{
  "encoder_arch": "vit",
  "model": "audio captioner",
  "dataset": "synthesized solo parts of chorales (CocoChorales)",
  "train_examples": 39062,
  "n_mels": 64,
  "hop_length": 320,
  "input": "log_mel",
  "spec_augment": false,
  "win_length": 400,
  "tokenizer": "word",
  "vocab_size": 56,
  "encoder_norm": "layernorm",
  "encoder_norm_position": "pre",
  "encoder_activation": "geglu",
  "encoder_mlp_ratio": 2,
  "encoder_head_dim": 32,
  "encoder_fused_qkv": false,
  "encoder_bias": "all",
  "encoder_qk_norm": true,
  "encoder_parallel_block": false,
  "encoder_inner_norm": false,
  "encoder_drop_path": 0.05,
  "encoder_patch_size": [8, 8],
  "encoder_conv_stem": false,
  "encoder_layers": 8,
  "encoder_width": 128,
  "encoder_positions": "sincos",
  "fusion": "prefix",
  "label_smoothing": 0.05,
  "decoder_width": 128,
  "decoder_layers": 8,
  "decoder_norm": "layernorm",
  "decoder_norm_position": "pre",
  "decoder_activation": "quick_gelu",
  "decoder_mlp_ratio": 4,
  "decoder_head_dim": 16,
  "decoder_fused_qkv": true,
  "decoder_bias": "qkv",
  "decoder_qk_norm": false,
  "decoder_parallel_block": false,
  "decoder_inner_norm": false,
  "decoder_positions": "learned",
  "decoder_prefix_bidirectional": true,
  "decoder_connector": "mlp",
  "decoder_tie_embeddings": false,
  "init": "trunc_normal_002",
  "residual_init": "none",
  "optimizer": "muon",
  "muon_scale": "spectral",
  "learning_rate": 0.018,
  "momentum": 0.95,
  "nesterov": true,
  "orthogonalizer": "newton_schulz_5",
  "adamw_lr_other_params": 0.0014,
  "max_grad_norm": 3.0,
  "max_steps": 8200,
  "batch_size": 192,
  "epochs": 40.3,
  "lr_schedule": "wsd",
  "decay_fraction": 0.2,
  "final_lr_fraction": 0,
  "warmup_steps": 410,
  "weight_decay": 0.009,
  "adamw_weight_decay_other_params": 0
}
Rows from block 4 of the audio encoder of a small audio captioner, named by matrix and row number. Rows with one number belong to one neuron. Each number is 128 + 32 x the weight over its row's rms, rounded and kept within 0 to 255. All counts start at 0. Numbers have three digits each.
After each neuron's rows are labels from the 100 clips, of 14976, where the neuron reaches its largest size: "top examples" is what is common among them. Only what is clearly more common there than usual is listed. The data: synthesized solo parts of chorales (CocoChorales).
# gate: MLP gate (encoder.blocks.4.mlp.gate.weight, 256x128), inputs 0-127
# fc1: MLP up (encoder.blocks.4.mlp.fc1.weight, 256x128), inputs 0-127
# fc2: MLP down (encoder.blocks.4.mlp.fc2.weight, 128x256, transposed), outputs 0-127

gate.245:197131092162152121176134148174094120080090129119104119049110111176114105140169126076140150112123172129143184100085083143146171128167112134089128118131081156127147098119118157162120106118150056155110116078200085172131088193114106125142116090045159163108116182115133090118129156155140085078110202141115186122117139182172153116092132125074140105086135128116127111148112101116182111147126
fc1.245:107107121166135110150165128110110123139142132149090161124136108164131103074132163147139121172151126076139090109142159099148152123121109127143095151190125067125152104060135102138137088084147132114047137139174115114171194104157117127138046131163062123140053114093109113113175112156160132162154153178123169159118130051165144070140115167131097039128143100062174085153142151125141108127178
fc2.245:162166086150104123203147104177119063141142115101132101150169111160127137145129116063201166135101137117148089107069093113105124161059176137097158194123152108144143078146092124111114049112179135137158161097161111130080182142102126115156100140121127191108179136150174158079107141139122164117087108141125102085124150123170119123071075128167189157115120116142117140075120168070145142112110
top examples: note D#3; cello; note A#3; note A3

gate.130:086084162166143122087124175141137175159216174076063146140149128186107101109134122147121113106077141102075139098112086115135146137109137116179092160147121092170136049162140090134103126128099135114127135151127067119203095106170094099094172116085117138115175163170095162125129131148143128076125134149153049106145139167171124157079185163120099089139072108184163127136130132141118168112130
fc1.130:181150084090092119151099114105155101128103115189145156127114127066131093159173103125152158165182101151170103108078195122139091054144091152120117051123154123082162192131081145151121129101143146106133134143106160136057182178096156127161130178138130133112055103098111126127099148105143127221136117103167140143111104139117085104193088108122122174088180165093145133099135131141133143106106
fc2.130:134089107111160131108157186118072086114134117148127113130138147131144153121151109080148085166175131174095124162125144126121104147099044110127162094154151079098144166141198146131103211118149165126116087056157170124103115147142125133048150120166099117113160101110100219119126168134140178170152106110108103118111154141161119086123093086061131161152111190183107073106139103091103143124172
top examples: clarinet; note D#4

gate.15:154112127138113084054069100179105125177141096108163100167112095098122120185187142185144150161148121082099080119135141157107156084105099119121124173076177123140139102104096156177118100115159176110135127160140112095126139161165080168124103124147128159142120134135143154144099109177154154153085110142085146173102202147074125099130174123088105093210094129088182069134065110110164115118165
fc1.15:118094096182175144116139138126127154126096132114173169068109136117172170095105139076109147120152156131163106143155057119103070147149135132068141094191107161163155124075138131099107072134159136155100125166128117171181096074088112125109091144147133148152136083120159133152141145127024112105119122142138086087107116197158157049149155140181187144106131120158102126119179129185090130150091
fc2.15:101148126108090087116151102110113152122128126128156155093145083092104113160168137129125171217143170133144106106143067090143122075092133165158158157149163098130094132121149175130127087116147112051166193132146135186097139135085124126135121098138142122151129106200112148114186128165101115121091101167088131201126171144083143085059074130097135167154119165113123084160028130111165172117131
top examples: tuba; note G#3; note A3; note F#3

gate.85:154089108132175156109192189119136104111061132105188116118101157133177138137120175137083170089098163142165116129118147120183044046124117123092046105130075142153092166093117102086129132133127107180109070051140118113168141145157133163155167155136158142088147172143183110085147145183099120145105108121140126153133129163152099150152163156118091106168088089114141102148131141124155089123088
fc1.85:153095077105199143167149183128104112165080158101150148095189129110152202110116193123085151054152173128144109167163081155114122080071102163125141124153114155150164138080145165096129120132145084194137081151135108094089180119108147135117130168133094130146097175151140116099142127195079091128117122076164120119100180138153079143115123112087097076141112108142133108172074142159115087119101
fc2.85:190152070049111140097106115075096076097136102198118117181120147139062123098135149085178055159199147110087114146099155137122125099146112144159114153137154142123154179135103150139164120109139132151131101122152176122114140188132083154106103161110124115150169183087095131109109113109102146149136112201087173142072098174143139114160104209119166135150180127084130096087112091127099142148110
top examples: clarinet; note E4; note F4; note D#4

gate.250:085124151146199141128165088139148173165143153116151120109125174112154150080119125090150120108159154178120071125106146124165105107089105117124075150140103115192172222130132115116107136091127122137166108136182105116096113083123128131107122134111178063148153114142109113150112165153166112139202135101125096109056147093119122135134033152115069116117090071159136125104113144097230177124147
fc1.250:065170112109112161126167081151093100096136082103170099104129170112161126066108137133140102176117146122119051064138142138177129084161148160103084210165166137117129088100143051121134159147140084031126179115164095132096160086133098140094113170145154074127151118125127157135171130158159165164144137143163131144146141088078135135121123089130174103137168107176178135132107120088126124179139
fc2.250:107132150123115084099122063149152087079105140193164070142161157103189124151106136170117158130135121186138083174163201132148121171167122096118140131102143122074182076119131135100099145100113082114120174153120138180097099088145120083106165175108086096117126159177105086114112164097102129162135159108122111120107170085187041159137135089072148111099142148195145118160156146123140116137077
top examples: double bass

gate.241:084164087166148119176130117130078159088150100121138102126138097155112165132213135105104167094110126164145131130077142137153148168116110143076122110080112138087128153104068129074179131067098137134121136068120109096165195158197128142183103102090140126109098151116179087109091178140128131137117181082187125122170083109106132193130136163068129123110132128061208093155116144139143137136134
fc1.241:132124173111170121150145071158140144170098172087225177070119116124162110101070139145146048103140113152102104121080101128129115122130176134110171130092118127114163133164120136171112115162156164097125137152094077121172162089108097181129134167144127141136203093106055133107124171046079143173125132101069123165155156120137131116126127126069107131138089151161168107116136092198116130106111
fc2.241:173147151158129150111179119079104108116144075194121091156126182147088078082170229147174100129086159208116159221134110134121109096113115152120132139091117133145128177108146160090149138065120122084127111153137138098078068089150148153154144122133095132111133152137153147132106099119145162117125097105124182124125091073121091146157132159177106126129099122146131148050176106086086081141135
top examples: note D#3

gate.63:108149063136086138100092182127066183134115109119108115170101109127140156085158113140171177069105153123050114091133205077164156155128134136101144075155119159084184114118092106116141161115069094136163157077174120146135163114108112123136098116136113136121123093177160111178110147132143160100086149210140109127125100090170143155104104125118137104080154165119113107177215129155168168125108
fc1.63:084142110103060104077122146123092169122154094108059107203074110124120111081160126143127091146121143134110128099147153131141184121147151160119128068127088164148210123115093181134114183146117127156134152060162136116134143132130133102129079154120092165142098143103098103187098117164194159066057141140174145097121103111164122177139108143143152134117150177109127117186155177121125038129134
fc2.63:115087125127143190122152157076237129145114140106100141135101128094147106148148124116083136142153118121114112123152159135111154160126070114106157167152138078149116113149136136151045178078160162192151115179129130085152130069111127118132138185119162095085099139137151134155148135113153189061106124198092114136125110085158098147173140111127092096142146051118188090098082136096175125098077
top examples: note A#3; tuba; cello

gate.66:129075077105122113123108121137179127084189135142156084163086154055130137109148148159094156168187081164126137123085194152102097129186157196135152132090170115066102074169140143098138121123133134146115101164156114106141140113148131149105089084133159117144145118137114205143139109098055150113176054165147120086164090181159150152138177161073117121132092119103138106122073107138115124087150
fc1.66:123137147089085180130137109124172087136134190158176137106126132100126110108137155123135150179117170130101149144105121106124102055191102108182094134135188124105102130123123139202093168119184097115142147091089119114065155088110165133130089166080149125108131140181120196096096102111118121110125121087094105076151158172150152161183180128163070106184149112090090135150078162139123072171076
fc2.66:129129125121134154123058103107163168135158081042133193108155121108155216158130085129161148193128102068151093147154162164122114107095100083097123161083150100148112158103135181084181122125170107166100167155107123150106162162100133121062172095164121199091095120143115067115148119139155140119049101151151168099121127134156133120111148103124111108142131156086131119094162104165114121079177
top examples: note A#3; tuba; note A3; note B3

gate.156:128130141113139094111164162174128154158140154122102155105078136144138159164134123131102129140119133146112087074115104144136072169149148083132157108081182115130155112105119132152137194116106121162177110135072104148111122115147135127097087177113040183155115137178101194095106130138107082162126117121087154212138169127119073116167100143074106071073077148204169148111146178127099155065155
fc1.156:093104159124112114093157149184118170157156149153140135120156094102138177129124101101132153141172122196118072108115104147139126129099178112156148113117125098136160158077144136121143211073059169105148122130113101175125166105167157126105149138123117135081125089110123119135092145075144085153116126096105136188134170129122065065148126131066165087062120099193158096117219139136123135068187
fc2.156:116102097106163137041136166153152142119161116149097090124079105163123026194067116112112095118132135146093122127130116078123142154106122125112166179127176125171104203182141128124083204101094167158173103165109163132142144158187107110184084122150115102136087032160129124111144116117107125104110096117126132150153130139108091049132132152142151145101135127125172162151101140138106169158113
top examples: clarinet; note C#4; note C4; note D#4

gate.76:105153158129112057122125093140143093154147122118239135103115153131147134112137127142116137122108159155120151154072147084147122195088183175086086187153082135194117117150108130197133137123167155115129103100093154150124081136126137113084154141107088147144080144119121140090170145142125116136137199125047145163079169111145097134126100174103111095117051103090145116122199125173094094103148
fc1.76:104142152102132093184162131166042139176150137142124100065096090174127163066139146165122163138124163132121140155076077110169133138138179193110156134099159107085149150162159095069115168108098180135111116100141099160125093161115181158138104097067119099179070183109104112144143148168143136111115109111118146165108115109044125120078163135123107106167118194091179129117111145122107133182138
fc2.76:163111138077184087083087125135185160132066066166133148172097143140133098073067135099106149105131105145128148103159118102111148064161114067091177111149102154130117162165124123134096188109123089104150148133101134203059115099131134079145152147173123163094126138123138180155108057169099129121149094146120136127144106176105100148171111153184143126107067136175130189102135143119169129185142
top examples: trumpet; note F#5; note G5; note G#5

gate.74:131080080114124121158148139168136183138139165064085148130084173188084141082157124048182160206138122103135091135114145107131163195100103132134104142164124132146125125112109131133147143116174106138127096148176125076157109175146108131138048175156141105147103107183139140085103152176153093145155114152138128074156127077108143091112119151137138127070147076043120101162134123063151090110109
fc1.74:137070131170100136144062096120099174117142060190181089155110070096140164085120119167098103125101104114077108116131157122134117106062126170132154138173134132101133140100115143077196126219112131178157101112098102183140117172112118140114134129145186066110150123139082150174105122167088139147131157082130070163151172149150156123158199110149088129086112161149101111142121137182140140162137
fc2.74:105090146108153155163120148122152111146104155090165139098159136134122105116161135147140192140198133121086131142177116136149163107114119125090122162090163153097129115013188112140160180130100094106143124153134177137168118104113097127175113150157036106148108139151139078116106094130221107122080134158144061155117146115141057072140160115083158148107109127124105128180138110095144058104152
top examples: note D#3; cello; tuba

gate.83:088165140109144085123180126109101119117151118118064121116181067129082107135198155159093122111177115154113143063116116105105094150107125077189101141083191131144131104116122119118110190122150104164132108155119175153153165117129111127148136164068075152110082124187124137094175074181098100079137148121120144219163148177146121141112122100068108100152042155129147111149158139103156157114129
fc1.83:127133138135148106143114116082116129102130103130142113137067171149171093087072136128130157136109165117162119219085112144127152147172126175154163077134094114111094173135143133105158048138132143135107126133152107111137116128084103112085173078157131096110139135128180134161203187090146086174111117138200066051091078114178089164108138115127112134168120108162098131201071167134135102152119
fc2.83:124172137122130113161137146160090162158056132132131103121171108156075126077238093117122121103147127170106123166109151154106154119114059170113138140148193156176127067142148092155113157088150122153103124142114168135139120153069124105150091121115155147140177188117147061091085079125154168096152117120151134074106112157117110136151203070145113147088132140141116159166085065120081087129102
top examples: clarinet; note D#4; note G#4; note C#4

gate.190:085110148079153078127116088109124094137132127140075155136138146168125120159122205163068089145149089123109118092131128093137125124168120155115124102131120133118136153108152129150079121052163126137128095161167138135159047143190092156135075086102149128128150139143140089121161169184128171079103110172178153073132082101079098168203113223151168141127095127069151130118148093085160124126145
fc1.190:151121127061150117125104134131086166111147123070126141160103142101161079100132145152064151116104111105179162129115101052148113114119153179128157120121143121081163147111136128167159107047119178152088094187109146102120103216210048093146099069142137093139162140134102142105135100121105140140107140163109194101136123118144062160160139122134153153167114134070197122126131108088137167148147
fc2.190:074166099166091122183115184197111144155126122135132103078134144110167135136135163120118103128124169171121146138118123078140136170171127141128124107137201117134107116209129160123108163105064107142094174097119070143111106101161115087150108160129119107152163201109107084085117082087114083113104196144093099148085124092164189126101137103103147074126089094130096133120130201135118205168113
top examples: note A#3; bassoon; note D#4

gate.164:093137151148173069159146135113153182116089143121144119087138129066097122125149087113109121162179168147124121116164185156138116107146128075141085128129096173140091131118101172143184180177081111123070084136183050181096137133123159134118220139157083102096161156093092183146182156056132084180141137146137097102122106112086096125111116140099099117112161138149095113160145125178134095102139
fc1.164:146113151137126077154146135141167150100103109151159137170117113111135160166141120147109113173165141132098180167075058121116111126143119114117109136186060127094106165131062142180150157069158181116129090133128092183125139133101208071095153124117137137149090083080108114077114149102091076106197114062137117204118161101148114155153082077126169141097173147131106130135156179129148145106171
fc2.164:125135197117126148158128052090142111141135085092089103173096095134142111070138095119056106170134129120132181139145123165177123163094082146064101078147165128170135148136176124052128134107139126129147112127132205119117150141151171159110172107130205159108096143136103138153111154086102186065124167156157155135101165172096072114083124134143125082203098113131152119116089129116102165133107
top examples: note F#4; note F#5; note E5

gate.30:163141058122110145149160139072048183058143127149193113129128090143207158120161158121169115128088113093118180088109150153149126128095119126145088112176168118135158114114105102121194170129137138078131111155216164079100088162154121068110107127090114126164062137151094134184127151133149138106084125177149142168081171125143106125088091135127122107076162102104088129099120149128114154138108
fc1.30:103155127049152111150137126082048152138153147131157114147110126204239067105143147093129173129119138136152146136092139123174099161123171146153068157169121155149163061130119098114101161135150117116115105117176100105132174133115144118089147110135116120053104122067137104177120148110126208118081159141105169155080195152120144129095092110133125116098107095149121155077170149088111138130151
fc2.30:114109141140178172143054109094186123129097131119165073124091103120060141100132084123147109166152092120182085102134124147070214103165092144063167136150125142172082127110146171161069096124214088153190172126097130128154153084153155110118144141139109169135141188110171121119146150110144121119114139097119080137083164138136178123100078130091123130138138151137110169135149147098102138082071
top examples: note D#3

gate.205:122133135111053146139113181052079173173138065118114122108142083076157105125149147140155097088156128111179104101107095082169118112160176161143094114140094094125119122124118129124107159124074112119121153120169104160147134227109139133151107142086149190096129168172141158159207107112109150114148057142162124174181156148103142155103120096124132118083132070131119118080113095186160087095104
fc1.205:155087131200102097139122100153137111127150131074096098161163169161097148138126133131131148164100104138134142144094162193108123125109146157092198098172147134127074163093111127109170073148126153151168113163112146084108119126101171141093122081168110113131154108134068090105052161144134148143100103138165140113077124066181145143109190182104082105126111101171111078182198120156053162109140
fc2.205:130144136108182070094176079088100081100088137124177103131142135125145172112136116096097148131119096084173193115183149102148093124112133108150161096147135144160130171128132085147128098155167142162199138075165149152118149121132051113124127122091050115132153160147172171092156176170101058078151102170121060139171175103124105119092188121109140161153141107152083131111122134121056135146124
top examples: double bass; note A#3; note A3

gate.222:107125141147126104175111166138119146120173159103145108158142091155133086088164121166131134130165138147101159077062117105131127148127138172086140131136083116123149127129114124205143098125131139111095079129160087101156165114203120104194059106101087146141174127115123110145110209120046081127155216092144167113122117111150096157125124079110138135044189080181103140100172102143133140125151
fc1.222:125156102112135150085152067084126147111065129136096167164088136138130161127108143119148137136103118092137118136142130131096152093080123042220135122148155083103139180112121139064127157106106142127164135110127177161138103152066157121087181148177156102090083161132161152145138054162192172099136073139112095159159099135145171135115122160109100147188110202108165125132097150100127077135073
fc2.222:095076112113130126071074136155074157099095074162097085157153106075152147121164139166068150171171102149163135182180108144153169103163109087113131144144153157107104127141143105143082142106130224133100143144104118102137139116153113180081159119128100094132145150154091122136120121072139178041121153152124075146124098152106144176130150148093096129186075112132063119153164170148113161104183
top examples: note D3; tuba; note A3; note G3

gate.210:117186117118111129123122196120114143052173154106114073110132114149127198164119144101153155106101177119137139111153075132158104148112125137085143096127129098132141052152104143136136153128129103149138091146179153125166096129063108128120169137115099084157154076139114155125128167147136217158157101187144069116061092129130119126126197065122122086070165085124173140184126154156108163089077
fc1.210:125089160171164080075138089143121146137097113184190127104116127113136121100128128121088105134110128133143064194093166134125157133081104073157116166133120124135098142164177140130147160057099135156055091097154168136155113107120141180143064194165135110136154211073153166107125127132109100111117146079123173120148121112198109115131160115086155159120099129131060154111099170106114160165193
fc2.210:177093156105107120157024140134150129134152183132153142140132066093125158167124121108139148069120075100148110140104134153168093109125149122113126077141111094151176105114124086165099149146085130099141124122159058181142055142089168139155164132125121085120116172127140104059125124135140117195121134124119134110138159156063163124185094171180133085086161184156169113126194182116123097106091
top examples: note C#5; trumpet

gate.136:139154093113173079228116180121082127127126148159119153119160111103067118042129120074081076185123137119166111142180093157078125132170151146104149111156126114131096143100114154149109159113180148145163076123134086133183110103083107107167140119053116110103134171079094116153171149123173159207182111108098157115093151180109140138150151127109133088087123143088104124158154125141155095114142
fc1.136:073113137113113120164123086125172103109162061115149134177125144126086112174136113095118176120141138127144103099138136193156118104083146153102118158098119130162141124185175184047202132117130086104101101161113172120171113176157154077132172156096106163208152102114153100128156112126084123091086103056126104181169073161095069121111076121149139143127164155102077138124155157150127099129110
fc2.136:130117097108177174103133137119130125090147143158106163148172115142146161063134137151131162127099157117042184129082113112115135153123073133113086096173084117103105145089191132134061121108115172162148132108182096133111130105152127086181118159103097181136138154144103098150107157127085085111098164152158191098150082129108154082062155198097125078140103141128212144136160125138192080108117
top examples: tuba; note G#3; note A#3; note F#3

gate.166:132154175174074131087081065100169124111170121126077096153151099117165090141114155105060170154136138140083153094113112151130122133142162109117099140138132084150148168067093164087087155112131148077137091125171140082156096161179129094118141088134102161120100104181138176107171160086119163050105089113129163137136143114141082173149173133181203156073111121140097115148138167116163147090178
fc1.166:142135099084143096110141068116115151165139156149214158144155149155082170151069149129211080153112131138135126155159071125112175102131054173164133144135095186086113087091127074150145123149158099128086133114101140163088158095128158189090134164051140139170178108142108095144107147097128103133122140117113094142158165166105143091126128158087051131155150153135142107104153110147135061150087
fc2.166:101136120168125080095150051139131134229107147075143107182194082074135103121144150216133126123161085127157100125145078095115104162093118136140113135143130109146090165142191155085115113173130190106099155123129113145066155106131127131141172112127080108157179209093138171141149128138146152128110108150145142128170079087116133101091148064098075111140108107133074128166138100140146154126119
top examples: note D3; note A3; tuba; bassoon

gate.211:162178132173136117136103152125139135128165117107130064113148145108050105092184175116146161078096188135140123141089090167172129144144163140122159157116126086147106109128183104123134118114141115094125113151145155086173151168210124061101109101094054108190095096098121081109165122134137104157103156066173196123115102136178123088159112091093125139071131146076092164128117129169110143077144
fc1.211:118144153141111098160132140114067114112171127112137103126138102100065158132177120204156095096126154126153125111070131157152128207092144118135130106143130164157135081150070144186145139110143120116101071120150138079145140171157139138129055062142048181184109120108105073107103158094116121140112154067177140156104136111182129118138149067066173140108119125094129173137154164178159096130172
fc2.211:167125114138084140117168143123097130159097098116152179098100167130084101176150203135105116105101073169078113145140155077092076145128126083153168108176150123148153162089112172097149098137182109114176072157121130154106142083104116115143050121189151186150110083105182116169183125180091110200109088089152164076118106128138150153146160133100136097100067124125149102124154141083126141134140
top examples: note D3; tuba; note A3; oboe

gate.39:136116112145104172150129133196110095101082097180138132121093107122155159167152119146144152133135116134156192132113147176138085087114111108162182169110081128181144124099086189128157104138166104111139128113112131161145154176135128085166122098076140119091080161093153185103142101049114101219161113138119174152133091152138138123157078104040124105125094077140141131096135054131112111060156
fc1.39:117142138149161096101142097094103117108075116140109137110124149168164110134207109130108123154141131134176156170082164160170095123142194149140170147083043131172136139105148145093133120183110099155164107181079130128099182149199133135134100092101131119126083172095147148089141129081075174139140131141112135121210162111179101095124097112105102129095099058126138156086146044123120119096079
fc2.39:145149116155162156138091084137124057158152188146069153134223084118093119172142089122084138098183105153132117160124140154166144098165125108142093120136106107124126150129102158185100075047113122132186070094190113088103067154132112168150129164170118127148171139110107138107150133112156142145182123138077166136112103101092148165122084142090150110104167178108119135142119151121093063066141
top examples: trumpet; note F#5; note E5; note G5

gate.19:141116146102155087139056146143163123090092113083151164130153161232107131129164160136152142109123086124131106113111097129137195176113132049139105089183126172084180095111103161133171088085165133126132130105147149105128146152121093164145124130128153090130136108094086083174116180122197133096083139138089140179130156067112117127146092200116125098127123115090076132158135045113131147161162
fc1.19:132120103123142166139204149125125155125128138169102090111096098087116106133123160113102122139124165068124102166168147099135012072157165145105125182094158108186113158112116112152121208156167080133159079153085115134116108087117149075150172166159158169081120127114139140126105115168043113131164136098153120088170148151112116108143131125130113122102122147112187081113103213151113101102082
fc2.19:128132146025109146123134161147134116128150142140161124151138150168158142067139158157125138104080154071096109123153082102136095138134140175171152147173146164083116134098122176134112137129144069136103081160063149160119104138117087187120106113109090095149080074135172142145214082092137088127162132091174131156132114144082091134159163090099123164164032137114166102128183126138168082139136
top examples: note D#3; note A#3; cello; note F3

gate.173:104097131141195125145048097156139151183141127122117108086143077109169105064209152142093111158168151143164100178134158105151081066148115078121144183178127106158144106129099084157119126111159092146081121114173158129160144104125120134121137176120077114045117111148124153149162127102164113119047090129176111173153134128088127153176133140166088142128093178101103098100168073104124109131128
fc1.173:126115148097129160150155110137147127071140153139097150177118145149073149138061129112138128137053095133087131119109125157122125204075085134133082032070097141100112129135095138098156098171111163198156135121112096127108121077158144113191124148105168144146120090162126141123133117165109115138189161118076126091150137106172148069114127125111177097123209111194135178153108175100181155139130
fc2.173:105151127139114116144131139157120123165128132061128119122173160165092098124176168125086057120109163084139160095136131128104189114116119132191063108120136083074188174086137116110112120146111137097158176197141120147154087129184100153131148116140137186154082152118217105105104149051125120061137157138160074101157124098149142098146104142130172118187089088123068144164092152122129147107100
top examples: note A#3; bassoon; note A3; tuba

gate.167:180118092158147156096151149159126120126125087169196174164133132072064158106108133096166160047151139121133173135181095087135133204106089097134094143130099151131140081115148126125114130118126153152094123140162125112100108092145133136155103138110098097073156142130085132218192098156105167158094129140103102122177130177139182161112102111130080119113064114046147082119169174126164104103125
fc1.167:159152161183114107145197128133168169121127121160156146129166138105200132144141097098136145104154072106160109127136085107169099185038196159139134115075111120172158143094079104118125091111139153095122068139138095153136109111120126121118099172152125081089085104096163084126148127104139119106102151071102128164131088181141149111138065105154136141197094188115132181084117164114183091175125
fc2.167:165155136092129147157107110159117134116101093116141129116154099150159170137114148108143111163022136077094116049163152108119180145133103132168121106107135188132129142133074113085105114144086142117121128153086170153158144045081140106111113099164169141162145175110123122149161127100119173107105087123155141105196121104154070093103164192168072133103141214127131141110076139193131171098116
top examples: note A#3; note A#4; instrument: violin; note C4

gate.77:141097128141160122151123158118141100148072132082162112199112145158121150128177106083154146094092100137130145090129112103131141176194121108039157198098192096123101122104122125171155136099130102104151069127119148130142165082103155076103178096168156117096166109119164144135180130187107087148138139097125149097140158133152144182105101090101119077104095077068076127154124074175169127175166
fc1.77:100172068171147157140132107129151131121169124138100144076155102087136096108156125155077105162139180144137127161117200089177136123042130157158097072199117111155134129099084101092079105138143127143143184119100149139110148211146121129178114146100096174124109111133108099083054128079155153133086089163120125162138131140119121048180152120146134088151109159129144184095141134071107131080137
fc2.77:132141116135120076136145128118139102165144113159086135123098184132151146092102099103093162174130133103172149066128085112139104111141151083114134199190169113125132195147144067134123178198145103173079080096126137134127131083137098066128078093111123171119146081164122158160130157196071163159125138146172107065147165153157123135115134162078119064101085121119083083119122127150129161125189
top examples: note C#5; note B4; horn; note A#4

gate.120:126108075156203150070177105152160134139103185094047101106102145140128125192091166138106113127129156126147139126111104136161139110116130148125071136130115068121099135078085093164086146134115109186156161139146158115147132169184129062172137148105146133108192151156111159130124150111111171154106154107131074125172155090101133107094099152079166097148052108084038093132117112123155183128128
fc1.120:140184076062124136133097131137124080164123136150203101077089084060088071125113104177116104125155115184092072124110196122128146118119153100094107107164160107141103105106151143087156084146131124128114116142162137134096139116151188136101139130107125148086136165117149146198130080158108095155109117094191156158119130196148116141113128099144137153164160130152159226116092086151156060099147
fc2.120:162130077102105128097057177081075119102133162112114138128075104106164123134136184112075076098120068166142103103113072158124099180102059114122154079117128095121100134141161180133140138169116122146171128145108129173161156140167193154049114101164127129160136098110121166152150165099130138157141128091110123209140132115180074185114093151176122138176100171098159073131143130166115131132148
top examples: clarinet; note C#4; note D#4; note D4

gate.5:138104084125105095144117131155140158108101127092157125119199119119156096140130182126130164145050083169139130096150120092175102101151157118110146096134132133141100152100188116138173131101100123116151148129150106081100150135139055084139112075069135148165096152148129177120113086153115122142170098186088104144134164129165159198149139159155063050162139181065068124137100168147143067173096
fc1.5:118214141112093130099149142137097136097054139091148094129113154162132096135109104105168128121098199142099134090177160130140160099128113144146152135141098146108159151129161063166109088158118100109154143177119154174107091160087065144099134088080129104153108125191132134124133157148160129059153099198110054151116076080106150100179114148166076045130108142134090130175149128111155164132155
fc2.5:136108093132161106070123150106120155171116151099134104170056090180107187103123120171156091084157117129137121100075153122083150132237150103116130158116137129115129089123122188136139095069088109125119132082170156106123131125188141125175176092132091205195069110156146136118097137096069145125109133156153165060132101146091110116152110159075145160124115122139164103203112135117121134124133
top examples: clarinet; note D#4; note F4; note E4

gate.152:071138204123104108107171142129118145126145133177122100130130081041141114162165088187110095145157164168095070049173145125170102173093137132129091141078163109105189144123104114126161144064161111160190125143133102141155135114135176128079117133110136160128111135182119134101115085098094075147146125124097103176162174100097102146174065135140138103123105162104152081122186127091159102097143
fc1.152:070168163104116143129199119126105126113092096161109100143109109130058069108119127124101135166133135181124094085151135178176149155119149104164131174100124125020140190130115133121177153109165170179141124153118151149120151122138135097069091167123103109128054147165119167081115109127087094103183129143131168166141159146051101119176082174118160072111147131129109075082125143140141150118147
fc2.152:056059122157194167134098166149123140134097117151095123110099093112178104166087139126137083182153125159086161123146131083113170202155169108134063162155157085153109168139151112113113181115091084137122150126123155102102142117129164084192102136055077156168092132167061076153124130133083112132107152096121111181117124120128119101139140163136077161102127132097107105116210178127141158119136
top examples: clarinet; note D#4

gate.98:099124108139177107135147147109132065161100061131147140180103072113124142062126113080160123146182088171102150069138110096129107137104131177098130144157132111170155133095122069141150093164132048107097110178193141198142136133162073122150172163108111161120119092066092160156140152182118093117098167128144178135138116114102127141133161160146107146091116138134080116066159066164093127149182
fc1.98:160166136119134079130111141131131109136122106089144120135092133124104096086089108152129102159154150152123150092076067121111116163123141154075108102083101203129113115131112148152119131140178127101142108127212149190095096136156065181142128108117096060146156072107091125120154142151118132171122127189147125191077113087158109103121106173099156172150128083199058123140169188099135195167160
fc2.98:126156188083093119110128111092165130114134183133133209145163093188175100201161137115147061096113111189080101123126166090073171111121088125130129103188119088152137124172142099160121086142150171126138165123151088155113101128121157108168139083166161097147130124126146147146151122168123110128138097083141114185076067076112107157132089091154170086109097146092163131070115173148073111141103
top examples: note D3; bassoon; cello; note A3